A small contrastive image-text model, trained from scratch: batches of 256.
Rows from expert 3 of block 9 of the image encoder, named by matrix and row number. Rows with one number belong to one neuron. Each number is 500 + 50 x the weight over its row's rms, rounded and kept within 0 to 999. All counts start at 0. Numbers have three digits each. After the name is the row's rms in percent of the matrix's.
# gate: expert gate (encoder.blocks.9.mlp.gate, 4x160x160), inputs 0-159
# up: expert up (encoder.blocks.9.mlp.up, 4x160x160), inputs 0-159
# down: expert down (encoder.blocks.9.mlp.down, 4x160x160, transposed), outputs 0-159
gate.115 111:427543492508557468478563466494538458559518453494578428562519452487516449460517444527556543504522526424501516592532469576586500522483414440459545459467507556451564543509453506537480478503441480503552420584529471514587486489490512447359477508553498525442557495427464416511599490479431414432507462503500412442489554552518544494560522532579395513484635457428543550508469499516438428533550541532508551396510462459590478580559553398441462550516557502485485502464590540436490463510423502
gate.116 103:520529498558489489566483498486476430384491491469408493489532465457411501434530476470463483504473513491543509431480556485516454512541512447585474420557447462550451434615464417478471586499549458503528409506556499490518512493459571588506562512537488522394629531590538513501558394580529536513486493517524552498465522481455483562516602407591524505515463571594529444546454493490549461434496479528430425558529458554466509472467633522561497516488514572375452426513464492476479473480585438
gate.117 099:486497440513452428411480490509496492490440465513531520492484506545559494510489544429441526386497407426460506476579498491472499493449602457450607386455542443449508545499485540540569445532469495555419482566547468498480527494506548494526620510444510513485477580425450504587527552543495513508480448500480475513464479568476588431437573563527476446462544528583563571553421556581487491472525522534507521455498461495560493529509551515557432496520561523567527426624375571509474379430465594
gate.118 108:429522438496485574521497407516517594458448415608570394480436479513526463561527491488594557609494498485474465546539433597524616558459574561494502532432526493458535548475429545519521512495454433583480469384447484513491502631498439442470486494485508466413595474510496518491522478497484498494448532538456578561485571559418464493491568466537473500488527421489443503479494508590471515515375453499546489451546527474555539445513518534520486483482526519479444469427538594503545395492564408
gate.119 110:589569522560524438476614523417523488491464431489571513455521486557489523511522417466572537468510456457423511470560437599505484389494489453498487492589479426497565524547445525441517486505534553434433506494440578458470515566453484474530548534462514540434544484447554496490512450557491497444475491453476520410495589482497459571500464629461576437560597462479532544534502405503502497472425509464456464494455512465392497503531562560470467526460459532613670470526478573502533535578439459
gate.120 103:535507452521385575530498488493407442511511481519462486503496508458486473528481411452463482534450492560487546485535496540464500381631531492567470431465563443503433517558485477434507523557494531645527492477574496513510504412442542456528560646563604585468489508494473485460592553520439460471431468507464410563464545447526490576503528531544580366375607467500485506472513484470493465493497549466431507491480436555570473584514521526595502482561501502466514428493482528470470480578491498
gate.121 005:471450538534474540517376551510489489457441453441504486500459481493512517499464484547489422492518530493574563489441442490539496593558518456422509512402392463462579482536449497495434559518589404489509425478513536485463493537369608489412534535488471486380493483438541490510515487470531553539474554436500606508540540508480460609559528486536518473573537463474498439519400361415450600514525595510608445565492534505473516451506540465530508597543552497495507485544491486519404549493512526
gate.122 112:430503553464514565464539551540505562507429487447540444495558484548522511534501535523522523562508549516543478496549561493492510584415476602558480464501478514591351504530500471535477384620454530537585457524499531498472537562521479530573500427503436437452535395477505538529494534489468429419524462462410512525512560538496498474426508378492427482448498477514509587489464572407520582516462519344474425487523531408489459486533521514554583504469491509504540546437586497536485410437442558
gate.123 108:469582428523465496502499460510479358499448433515443450533487621512403442538492425541422480491494551528556510559474539413503489513445487447489507448480557550515648488467554452499471513583495492531510557460426486561559471504418481498434548555518557554497525533436460513497482480419488508544497559491491581519512498568461547448462420594482468561568378588546467509466438519536490517518433486506490605518477524401420490478450530553526536569463551475452547546496476445562493449612434586
gate.124 108:521549479596493496496588525526516585552588453500448543451414498579430459524398524515416509383539448508571474474563503562531494484525489499511354517478571496457485538394542538533447524529422548379463527467452515507563631485485543565461491555505429592454461470433492449484428633475499486428559528560456538514512461485451439490522464503472481519528500514446559477492496505466453506407457525517439551582439425467481533503516455524476495507558494526470594551581515505595482490503475568
gate.125 099:548411559476466514587548399439543471492547468604461484429427543533415473438486471410506513493513520462460545511555485428519480485481535473517528474460516586521532489560627454567466523539512566524478481558428504456433417483468504473459529451589500494486477426473461464441552464454545552522534587468575511496430614548643440500451530533488501400572561456527485620414500480493559541501527466534452490581523513485572431528568461519411507473535544464441559487414567516454538470497503497
gate.126 099:459484473521480455567491497505546520484528444539504601409571430474410610509594558515491476505600600306573445556516498416514534492458443493445516455489512435453525514585482564512538502515520517535531510462426444486589535456479508519551518433481548415532472479519539439496527438496486581451495542508526389488537427491532533497502452499590534551551504572519560536521503427487474412539570502443539465610436518566456476438564541492458539449469445492553456459491447464468437489500592514
gate.127 109:489472503490522444607507479486509486470472569450539481510505527475497481481545476578456509530507513472478478500489565537449583424517440459494494469510439450488532581524547515483474474504534542501517470514502438441422594496565497456518457584382455521585481433477526510546509606471552523420582518453711483436481599434523486505548512499424549396489431552508585481472572524416525426502476525500505568501433422430571506481508503481520593530436552463461468531445524588409448496591480430
up.115 118:506539506474535585589472559565555499540483525449508462490470455498494468490506554488436479505518454495530444354411452502445499543478442479599541486464481540418485500421533459534441475532457445471403502529430550545474482511528483540548512577469487588515472551667467524538477553407570609490553503478449429457471551576517584429497471467529557503502420524504549507453506633506473637489459518445461528479496519520450542449470457547525513496491437461496574491454378511563529454536427566
up.116 108:503544537429428559555492531485455451512523529470505525586463587452461601466479574472520511526579556501506570671462449490418562495444477558490466505515493476384463545453533460415439496586450539521509545407529592412525460463598476442502593499555476469544524488479518525450412436445420522444490480536439509474523504494416499533441517521536461532448542478469477589486470446579540408528502487590541594459540416595570491538447548575487494496477491448513505438530520458474518499451475545
up.117 093:527493532519581516476514507578442429541483453442481621486400532467569427422518442479487517442478424511515582569489523457489491486527459473611541513584502337465449501559470530534506503527430448501562564528458347445549508507434511459521499575534553495446518403534542538521485520463510539511495474404509508429524553563406535500547548560542415536467480527495534529526432559517519518447416569507472515434413597450545526567482471539457479413494504493431571453523507517576526532455548484
up.118 108:461490436545529516556482475509480530562509539470459559563497521507454383495543543443450636441552510478558503486504590413470528410498391347545554432503559570474532491538556482409514584546459523477583381475578511550504529541530523514492478428503539491546505431553460559541510500477501492467467405514480468413446476456559504546522428480479547571635502456483565431428489543506418521490537543444454445503497433468477526513463486568461466522549480501530522443571431570452469556570516491
up.119 109:476424446559480581581467487464417504536565494479474464512532517469606434496485494502495441525525560447543492425478567516537616486484500494459500394431407579521481394447549523580434512446467453490522530533474503477466527589490407536491528490438474496471541582558458547541474455522540383422554591553530429522478489527448442443494530501543520522530414476542521484511445581472474505531513470478488558461454528526554525507580489394588648509445469437535434525583509563493463511528390511
up.120 096:486469455668506449480555456456538501540539453493547542550494542591552536399532442579572560468535513478526474497471497426458414517512540511481528453530456578483544485497524480615511450561452549543527471382453494575430458495491514521539573399512402448507547533455473529510482434518498505441543460405545523533517424573545465360479548477391495605556482530485560433511474459483490510605447473475544543560528493422485549506494477515581476463436526456510517497453513482427532477467527601
up.121 006:486436433446456440452581463627592514492543483517448526488537498543567533500545503491439460393545468448504456493496568450520456578471441587519514490518565531503532450602493533482478413549502586534521541418484456511465490468450540480544457520454506439496497516482506457546570568518486436491493545496494538496546491525447440507471485489437486621503519490463526525449523635501572444544426395407530463388570406584432504483593454562489479524531480461520504531389590460563545420557484475
up.122 105:483495495473544553475599497464520562522483525429574486506549556533469487505438512500516484572528546459525428501584574486523563578369410535500486492496516535584408519536528503547482442601460534566604451559515524453433605479560466541491474434467409388444513413470550531546440534476446442491600430460447551487503531566569490494487556418527410473460487495538494520448447548414488525473489529374512468553504560397514458486498470435557536524555469476524574539445554552476486436477487466
up.123 111:474548444496563437495548539501535559481472572465574542473508487595553420490421491554495326502561434492565513494431529536463472503450479553477427571507495597466498430538508543496545475452527428470430479518465487468522588479493505496608564442523525494472409511481501526512452554464480422495590589514388460519584530512450553488577404523405426509510442410513471480538440412451497521564476556495414501423526465504471581563517554518509541550473538571494557475519464446550496562447517555
up.124 105:439537541455566560447503494461517483529497455545481339542518445494545394530530499512549509569525485557582528486517462474415465489539448436576534576520466500528509446477504427519456490515556484554519572504579500548411411605494462485611477400535468469482431463478466537494592490505324446484560492468497546549460469501532543568533415514460532505483458478527446440533475508494536543578456488547518503553523447441594567568522478461435480478463464479552482509441545468403607481597507515
up.125 104:495469526561495507542465440530437471472495511624499513440475542530448501574506436425562500511519550536484551568465582443493558484466451489547487486462513555551437536533505423540431508618495525483415489473565473533481513449505492406428491479447507478528501560550506497485599481434570458526503580446615424541485501480584437501381627528482491424466617521489497587459530563428469588396609454411477444449536489461550421543531540522492532450450514537477463465463474483471551518461495552
up.126 097:522466565497466475474544373496523529574531435515436477431534534568603514500604542504508533465499561511453431517440388494438525535456524406558570448523513427542499514487522574431563502502471456497528522460509432458465459513505496481525569518550470474497513463485446602477481543575502527497532472499444393453580488518481490511505562492547497373517520497531448424517466513534436594570431560531493506513522482518547565432484459494483431527476552493503512310521464547591580599407530571
up.127 104:573518443535421529416427463508419529458574449581516467512563488464447452447497480489512480495545531501423471504449507472538428398562548390484546504452493421549560513428510568500529498436512468531487560418499599629508462493545479560477458466598608486487544566465504518524437412559474483578499470557563520514444485525452541553501487467559474553549557459490462451496474459566450485448548408512533603592526547559501446521389476489491442534616396491467492532517501526499495584519523474
down.115 114:421495504491519461495537512586490546434429413426477453518523517458443463511451528495504551592478367473519456435413511447526445489404512457482502476452506536547508548534410483470576459479470482497501513494460617557539559473562505500451572531579570610563378437547530487516483519476539568520529503471456555566551581554598498522556532446506520506456499438433544475453470494387541552429492466473505530546543337524468569477506408588495501486504567539526528464461513532590482463529487535
down.116 110:456537547484520503466446480483485519493491563498410561456499464436485386472597559470388465489450532539464449512456438469489502524548531379503534524456463434616496468526580523489542545510479498475469496611455515559548510596571577526543463503492515449397611514459524453511558491537515427521510484488511487506478468518483556461463488481558382503422461563493508430525490494487561533413586551490520478580449491511489498543445493485631540579356452529461471546414587606466513485536525495
down.117 094:468631572549462524425533516484489409411433499535472563486533605512605536455466536445570580481484459502565423529477508482414555528436481475534556475539392471473436460490505459440541482464433405481606535444543535442514502510466508547448566562461625529579486484503530570511442462498533525443474527512484490584432481551517522466508494513517470472521468453513473503518526485605459465598514521499532431479486586479591485504398547460492423394472625509483485474442505560554426484473526507
down.118 107:624551471545537477464410541435514408534534531474443522525530526514487513514491450474470502464478548429537495506409503469453497560435493473558446442524459451478538530501470426484582472470582501514510481596462449427495569517540577484526633553448482514536513465445518509447493488428521430486505427502571421580498538506518546520478490438553473503505470395520479369499468453544566500490567557485542477589563443460475560457610448579465645499510512642479522475483558499423430487483461552
down.119 118:494461581429449445541435465429447475474595347515553495563483476456484507596487528468532452460469568523671511533496568492531377467490470470385542511543554443552537468563522431536459426382479477529549559502537506427460487472476472465466476464512357526549566550504484527527543410541532548544507587487569498496436481500477478484571508546501571481479439573490486535542544506520480492537534506514632505514541496519532495451458509406522461530529458504453434515532498478461583524519412521
down.120 096:491501491523547594457447545593531550436501432519396455488522474461471535501588535472507549482522556477472511528395440551387494516476485567476495561523452527486506503491499490515478499344399460531518480474444557547514606550509496469489507572490516600528579485401469479578461500501420515380518500503438505488453423492560553497479541527514526496512642498481569485428473558441476541535583468492436539498485531489506511534489531408520557447460375560570465556531613437502450522509433542
down.121 005:627437512484418459488481533448488419492542623613545485528438514495545539445528456520518587445615560553449456528419440495500451459536522568527528558462566544494486525522589563444513498409444532553438502481433496441434529524449517440556526489566523562510467548447456473570496574493456475486582502492450433513506502630509437542481516415479429621529548434540508477486468475472532532449485457460479567512505553453501531434387563480550524572557503470476549448423486457504489418470477535
down.122 115:554421467541515457468543539468528585518477646432448545559476486468504494564494468526491475483511461544521510502581458446451554499588470415441490407493464489496443528476582475477508571490616485550443486570461480546515555494459528543486401547448395415599471521435531491528561547550465521520430492542506512497448459446522465527522438439565526467519399594491476501570460423472543473578504539471490635439410478469544452554523529416561502566529538441530435447475457524448479512585575512
down.123 118:528534425456516512561561422489517476491488494536470561409521463538483483505468435546556521477503521539595429582534446427502479567659516497510387471545592474356468445516527430504475590516487484451488521462522562520504521505495430450538493514643552465526454414570562489467438523484532509477464549517517419528543531487508441470522467458406469466531447375589488502533538545518430536451515573503494475556420492480459477521539508542517504518417586513559559490483515389573548481518523408
down.124 104:417547407392588531459526534494475549529471503465514516432581389509447486516603458437512479503465510503502458484528455473530419489542470463507486425493532484542554552456502517548475375530490502469500517604443509566534547570425527457532493484578475522509415382568523441453614481593483558611536609550505514501546531479567467526537425459477495481473558453499530494502528549533455466512475471544448420542509501499531483498424515529511567534436590502526549395438389510444578506561465444
down.125 111:501523527544517585448539455536475508534398503569540570514450592491446442506485510475485559465559490480417559460503507525500538401558444452500506523398544471537450522617586428521589458509460409539549469541431589467528470516410535557497461560407495524543473530558452475557515503478539615463439471498551445486452486532651541454417525562477528543557556473458454529434560517397457493516561521387549520530491490457554433505464528476519499449514466475494530537502531491465410399506532428
down.126 092:493498490548591489548477576500492586522516532430482465505485516546538527481562460461486439519530554490596454514409547513555513553571524485543502445386500565421428488474551505492480551496443489594502416450423479578475486491570595416493556470474461584445523544538489506552572572441467470524535480598437493543434525440452533475484449417551560491509447481580509527534476425582491497536591549432459421558508401528495449438520431555475469420455439518467468428530418611440557474540530490
down.127 107:427516509499600565610511537541436519442549469554443519368532406476604508467523447454449546441405520432483529419443628533505561473485538572470464592392520442511468535516533577492429434430444495554461416449471487477476466528549501473546530562530533516531565407433456441495541512512479503496495518599519572518587504432499558485460503547549466517432575519442495538438565422606504572483507512483451480453476516487410547457534520446554473471521487459541523517554540485548525532475456528