Rows from block 13 of the image encoder of a small contrastive image-text model, named by matrix and row number. Rows with one number within an expert belong to one neuron, the router's apart. Each number is 128 + 32 x the weight over its row's rms, rounded and kept within 0 to 255. All counts start at 0.
Before each expert's rows are labels from the 100 images, of 14848, where the router gives the expert most weight on average: "strongest on" is what is common among them. Only what is clearly more common there than usual is listed. The data: regions of photos with short descriptions (Visual Genome). In brackets: how many of the 100, against the usual share in percent.
# router: router (encoder.blocks.13.mlp.router.weight, 4x160, trained with AdamW), inputs 80-159
# gate: expert gate (encoder.blocks.13.mlp.gate, 4x160x160), inputs 80-159
# up: expert up (encoder.blocks.13.mlp.up, 4x160x160), inputs 80-159
# down: expert down (encoder.blocks.13.mlp.down, 4x160x160, transposed), outputs 80-159

# expert 2
strongest on: text has "broccoli" (34 vs 0.5); text has "plate" (28 vs 1.9)
router.2 [120 101 104 127 152 121  57  91 138 142 178 170 126 170  73  98 140  69  82 115  68 143 144 146  75 172 147 143 170 115 175 100 158 140 194 110 126  88 155 135 153 144 113 103 109  72 152 148 109 152 152 126 138  93 103 126  84 140 191 101  91 155  50  88 114 184  85 150 106 132 139 163 134 143  87  57 102 100 112 104]
gate.0 [152 152 102 128 125 154 120 138 134 134 139  90 180 169  99 162 129 156  28 138 186 165 122 137 173 169 156 156 150 152  74 141 146 137 113  66 158 117 143  94  89 151  98 108 114  94 156  63 180 185 126 108  71 100 112 107 150 149  99 178 101  79 138 165  89 121 102 113 124 140 125 111 121 124 105 129 172 170 124 185]
up.0 [132 139 133 128 136 174 166 130 138 108 144 138  62  92 133 152 121  82 218 117  79  55 130 141 116 110 119  82 123 108 154 117 114 145 152 154 111 103  70 151 177 150 163 158 155  91 114 130 133  53 131  88 182 130 118 127 118 115 101 135 168 221 109  99 113 108 114 165 127 123 133 105 150 165 127 118 100 123 131  39]
down.0 [ 71 120 113 124  91 132 105 129  87 202  89 160 182  56  97 106 160 132 105 125  90 122 100 124 176 149 164 140 143 130  89 142 135 137 136 104 101 131 140  97 122  86 111 162  89 110 130 128 111 162 165 162 101 117 152  58 144  60  57 138 123 110 147 143  94 139 125 135 150 141 121 143 113  96 151 158 180 105 192 127]
gate.1 [123 154  95 193 115 148 128 170  96 137  59  88 118  85 146 187  89 128 102 124  84 136 166 140  85 160 157 134 152 164 206 139 157 133 134 162 176  99 189 133 101 115 132 140 137  83 105 113 148 140 115 130 164 117 109 153  98  81 133 166 140 158 105 129  97  81  92 128 120  95 162  93 112  90 124 217 101 121 123 158]
up.1 [150 112 122  96 141  76 118  96 182 154 155 141 118 156  86 133 125 117 147 101 143 139  72 103 131 104 107 156 122 154 124  89  99 144 157 127 110 119  90 113 122 106  95  98 111 180 166 158 141 153 125 114  79 156 204 107 192 166  95 125 116 102 174 130 164  84 145 129 170 183 101 174  83 143 139  69 126  92  84  95]
down.1 [ 54 117 113 113 155 147 115 118 191 152 193 167 119 122 124 144 161 136 166 118 135 131 147 209  93  79 136 116 106  93  90 174 108 117  68 131  68 120 106  56 121 136 109 119 152 133  78 143 152 162 162 103 132 106 105 102  93 128 101  86 160 148 147 162 103 182 108 149 112 112  71 169  93  84 159 119 104 159 145 122]
gate.2 [136 157 132 106 127 194 139 122 109 142 130 149 112  85 106 182 105 111  84  80  82 153 157  54 131 146 172 128 156 130 128 133 102 168  48 139 136 124 113  99 134 122 193 149 145 105 187 153 100 136  97 167 114 107 132 137 121 128 124 142 127  77 135 123  85 141  78 143 163 164 129 149 132 163 161 185 104 102 143 116]
up.2 [148 142 105  98 125 143 129 110 120 123 152 137 139  83 129 179  97 120 109 128  34 168 133 112 146 114 175 132 162 134 154 147 127 152  36 184 146 111 109 113 136  97 175 154  91 117 168 196  96 119 101 129 100 118 141 113 142 139 165  97 128  76 153  98 110 129  91 127 123 159  88 160 168 139 149 180 160 120 137  95]
down.2 [143 144 120 128 136 111 105 121 141 110 143 129 142 196  51 183 150  81 119 124 186 142 112  95 196 179 161  75 186 175 147 116 143  80  94 106 154 160 166 129 109 148 148 169 137 115 119  74 138 119 149  86 123 193 107 130 117 145 119 195 163 101  87  68 145 137 101 145 161 134 100 110 118 163 112  75 135 134 165 131]
gate.3 [165 139 113 144  79  91 124 138 119 125 121 126 133 122 145 165 153  64 146 175 161 109  72 111 114 127  81 170  55 126 133 160 121  94 142 145 127 141  78 176 207 118 131  97  79 124 103 123 126  88 123  96 147 114 138  81 115 143  77 161 111  97  80 131  86  98 142 182 194 152 135 141 139 121 108 189  69 142 117 139]
up.3 [109  54  83 130 109 113 143  88 138 174 175 127 140 132 108 126  90 118 144 152 163 121  86 177 137  86 129 119 138 102 164 152 154 134 128 143 141 129 170 172 149 144 145 158 102 128 132 114  86 111 102  93  94 102 138 151 128 115  91 121 186 130 203 130 179  70  96  66 152 114  96 119 156 127 140 188 114 205  92 145]
down.3 [110 132  89 143 138 134 145 135 141 149 163 191 150  95 161 198 123 136 109 148 167 146 124  86  79 122 145 169 114  68  96 124 110 160 136 136 117  89 148 173 180 109 118 143 108 126 130 153  92  62  99 137 142  84 105  99 102 132 166  97 120 128 164 114 131 159 158  91 147  98 104 204  80  70 127 137 161 102 150  75]

# expert 0
strongest on: text has "sky" (45 vs 1.8); text has "blue" (31 vs 5.1); text has "white" (29 vs 11.7)
router.0 [125 107 121 167 161 127 117 132 121 152 164 107 120 106 120 146  94 180 140 143 142 144 114 143 136  60 184  79  79 197 144 145  67 139 115 158  85 107 105 123  80 115 136  92 108 182  79 131  96 131  81 148 141 117 181  71 137 145  52 171 129 147 175 163 137  96 109 143 131 149  75 128 100 103 170  92 139 133 146 178]
gate.0 [ 99 119 112 126 127 101 144 147 127 143 105 124 121 155 150 138 114 162 138 157 172 118  94  72 128 134 115 113 158 126 117  95 200 107  96 119  72 180 133  51 119  79 118 123 111 113 157  87 173  61 141 117 112 118 148 151 173 123 121 136 151 158  98 140 169 121 155 119 153 119 118  87  95 129 117  85  92 173 138 100]
up.0 [122  98 128 111 136 142  76 134 191 124 149  88 142 145 159 164 107  94 154 135 136 113 146 105 127 151 141 128 120 111 192  95  87 166  69 183 129 173 122 124  87 130 190 203 140 107 132 121  64 217 139 135 148 135 129 158 112 134 120 113 165  94 151 139 125 139 154  99 103 169 132 163 137  45 161 142 119 101 180 130]
down.0 [137 114 172 148 120 126 176 177 143 116  84 165 122 169 124 121 136 146  80  94  93 128  89 124  94  99 127  80 108 119 136 113 124 112  71  96 148 175 115 162  70 168 175 132 136 114 113  74 212 128 101  82 114 169 161  70 111 178  91 142 154 168 148 145  80 142 110 157 138 143 164 156 110 144 154 120  82 100 100 121]
gate.1 [ 85 127 122 129  83 128 128 182  95 108 124 128 132  65 100  87 180 185 117 127 145 115 141 174 130 134 122  90 199 127  99 183 168  95  95  76 128 151 174 121 118 184  85 152  99 146  95 146 116 140 138 133 126 141  88  93 119  83 132 154 165 143 113 110 157 152 136 118  77 167 128 124 116 122 157  50 132 123 130  80]
up.1 [115 144 123 135  99  83 141 147 116 128  91 136 137  62  76  92 189 150 160 133 147  85 136 172 167 120 161  68 217 167  98 143 143  89 100  97 124 137 129 112 128 183  91 133 111 129 129 109 163 123 143 118  84 141 113 107 122  83  97 158 151 158 107  70 143 126 131 116 104 173 109  77  97  77 159  46 120 167 139 127]
down.1 [136 180 144 127 135 138 131 133 182 166  94 176 153 125 154 153 108 128 118  86  80 114 134 140 154 159  82  97 166 155  82 124 188 107 157 141  73 176 205 108 115 177 132  89 130 174 137  71 125 178  66 117 149  55  57  88 167 163 180 125 162 120 104 110 146 101 119  79 103  78 199  99 154 178 133 160 113 145 148  99]
gate.2 [131  81  75 162 162 126 139 140 159 130 160 174 120 104  74  67 160 147 170 132 104 189  99 100 110 170 177  92 139 122 109  86 106 130 162  48  99 186 139  70  85 183 127 155 138  78 191 169 182 115 151  98  85 159  76  67 142 100 146  75 118 141 101 105 157  70 123 106 166 154  88  68 138 153 107 119 149 122 117 100]
up.2 [148 119  79  99 118 116  87 125 160  77 114 210 136 125 113  78 128 139 153 119 131 142 131 174  98 141 145 104 128  88 147  84 189 138 128  96 123 131 113 137  80 111 192 154 142 105 145 178 145 116 130  89  63 124  53  72 135 139 137  55 118 152 152 188 184  56 103 132 129 157  36 127 134 158 120 108 120 139 114  78]
down.2 [111  99 157 152 100 122 101 119 116 128 175 131 131 137 152  69 103  79  86 100 128 147 119  69 156 180 147 119 163  87 146 156 120 116 159  86 134 138 119 183 158 145 132 138 187  45 144 170  94 106 133 144 163 106  64 168 116  99 112 115 147 120 110 119  81 105 130 126 162 141 180  72 145  87  23 139 122 139 108 156]
gate.3 [175  94  90 105 137 134 112 163 129  76 204  99 155 127 123 148 134 150  97 105 115 113 160 151  95 112 124  50  76 131  69 166  75 117 148 120 136 200 154 109 109 160 143  51 143 132  89 114  84  89 127  87 143  33 154 117 150  75 130 153 122 200 130 131 156 149 104 151  75 125 163  87 147 124 120 105  86 113 134 161]
up.3 [ 81 156 138  57  92 148 133 122 132 193  84 190 114 155  96 101 125 112 148 158 128 101  63 151 128 101 134 178 160 146 181  91 131 199 163 113  95  90 147 123 167 118 165  90 136 102 121 114 120 184 143 118  74 169  97 144 163 103 157 104 121 100 116 118 136  95 103  41 184 136 142  98 139 162 126 186  98 108 141  81]
down.3 [174 153 143 173 181 147 130 183  92 123 115 117 131 147 102 110 135 187 171 149  95  86  84  23 117 120 159 135 131  61 117  83 110 108 192 132 140 165  99 100 163  66 156 144 133 106 169 124 150 131 135 126 170  93 119 130 220 123 167 108 154 184 158 103 138  96  45 117 130 122 126 175  57 126 122 165 129 122 163 104]

# expert 1
strongest on: text has "man" (62 vs 8.6)
router.1 [173 147 146 172 129 141 179 101 157 144 136 118  94 150 185 131 113 144 102  53 160 125 148  81 139 156  99 168 134  93 148 132 154 150 157 127 170 143 152 185 106 117 154 205 137  96 131  96 121  92 117 120  65 155 132 178 133  44 150  88 132  97 146 144 121 102 159  83 140  89  98 109 115 102 121 171 166  76 102 156]
gate.0 [195 145 143 132  77 153  97  83  86 144 185 136  90 163  95 127 101 136 141 113  89 110 136  70  79 114  68 151 119 121 146 136  59 195 156 141 127 131  85  89 165  89 120 115 133 175 142 134 123 176 143 140 124 145  66 142 175 152 146 162 182  88  94 159 169 113 161 136 114 115  91 135 149 138 107 157  95 131 161  83]
up.0 [146 139 170 215  94 164  89 131  96 111  69 107 147 211  88 109 109 124 102 126 162 113 190 120 115 143 122  85  82 139  78  93 100 114 139 153  83 183 176 177 157  97 141 118 105 127 162 111 114 179  94  72 149 115 169  95  64 107 170 116 172 164 162 151 134 120 108 131 140 144 120 156 149 117 104 102 113  80 131  73]
down.0 [132 107 136 171 139 162 117 105  69 119 138 121 164  98  79 154 105 131 156 105 124 137 104 118 121 127  82 142  87 112 170 113  50 142 144 143 119 140 124  57 127 151 146 151 139 134 171  99 206 177 121 117  76 189 142 138  96 150  98 164 190 148 137 225 172 119 122 125  85 107 101  96 137 121 126  74 156 118  41 174]
gate.1 [ 29 127 115 151 110 169 178 149 107 109 152 157 129 144 110  83 161  84 139 146 103 124 102 183 109 127 149  47 164 128 151  77  72  70 139  83 113 122 176  99 178 132 129 167 112  42 110 130 126 140 115 165 106 123 134 122 109 102 166 147 111  98 191 151 148 157 115 102 135 159 132 106 145 130 151 151 147 130 120 149]
up.1 [166 115 147 102 164  95  98  69 128 109 137  75 142 122  73 181 106 125 186 141 165 120 104 119 177 129 157 187 140 123 100 194 158 127 128 173 133 135  83 117 120 120 153 102 130 232 139 163 145 126  85 116 147  76  83 131  95 145  98  99 116 131 106 141 105 130 105 157 155 108 146 148 127  70  90 106  86 133 146 132]
down.1 [131 121 175 109 159  69 164 123 113  91 156 163 152  91  81 117  72 105 146 135 226 133 126  98 124 130 146 162   6 118 151  82 140 122 110  81 108  68 158 148 149 140 128 167 104 135 142 141 131 129  85  75 112 179 100 122 143  92 127 153 153  91  97 192 101 108 151 133 160 119 124 169 115 130 166  81 140 130 158 170]
gate.2 [117 133 100 174 165 156 187 182  97 144 171 202 169 110 129 132 184 152 111 132 154 121 206 120 121 164 138  74  99 137 112 148 113  93 109 101 176 137 135  99 138 145 123 159  98 174 115  99 112 107  60 123  90 122  95 174  97 114 156 111  67 134 163 152  80 175 122 129  66 119 165 147  86 151 102 177 160 145 106 160]
up.2 [191 146 104 166 134 117 149 123  85 143 160 217 113 169  86 136 108 131 153 123 114 121 182 109  67 163  79 143 118 169 131 119 154 130  75 102 146  92 116 145 174 173 156 145 121 110  90 115 152 111  85 131 103  77 164  79 142 142 132 146 104 148 124  98 150 144 110 175 100 120 164 134 151 132 177 131 154  86  88 100]
down.2 [140 108 168 135 111 115 172 164  78  98 163 110 139  80 101 104 101 169 117  73 142  96 156 144 154 151 134 129 141 111  94 179 141 117 135 192 132 166 132 113 141 159 170  93 153 158  86 180  79 142  99 114 114 161 192  89 113 145 101 179 138 143  83 121 129  67 124 171 133 131 113  76 113 140  66 141  87 150 149 173]
gate.3 [169 138 152 150 138 127 120 163  60 105 110 116  94 148  91 150 106 119 114  61 153 103 121 111 141 128 154 122 100 159 180 128  42  80 114 140  63 106  99 175 124 138 179  57 127 169  76 137 179 125  88 112 132 128 187 130 155 115  91 134 133 108 112 144 147 156  99 157 196 160 108 127  96 135 162 170 160 125 144 112]
up.3 [168 145 171 167 154 137  96 152  91 108 106 131 128 106 140 153 117 112 106  81 182 143 145 114 154 104 177 160 114 154 168 137  74  74 142 104  70  90 105 149 105 156 183  65 143 177  86 179 143  93  99 109 133 118 172 149 142 117  81 125  95 125 124 130 160 141  86 144 150 170 159 110 127 150 178 172 135 100 104 143]
down.3 [154 125 156 140 142 156 165 150 118 111 166 149 118 120 169 119 148 163  93  87 158 109 123 132 166  88  76 122 150 175  94 171 131 119 122 240  99 141  87 118 118 160 158 110 119 149 112 115  79 117 108 106 126 132 132 125 110 126 103 154 181 159 110  44  98 120 132 146  90 128 112  87  96 187 130 108 122 155 196 132]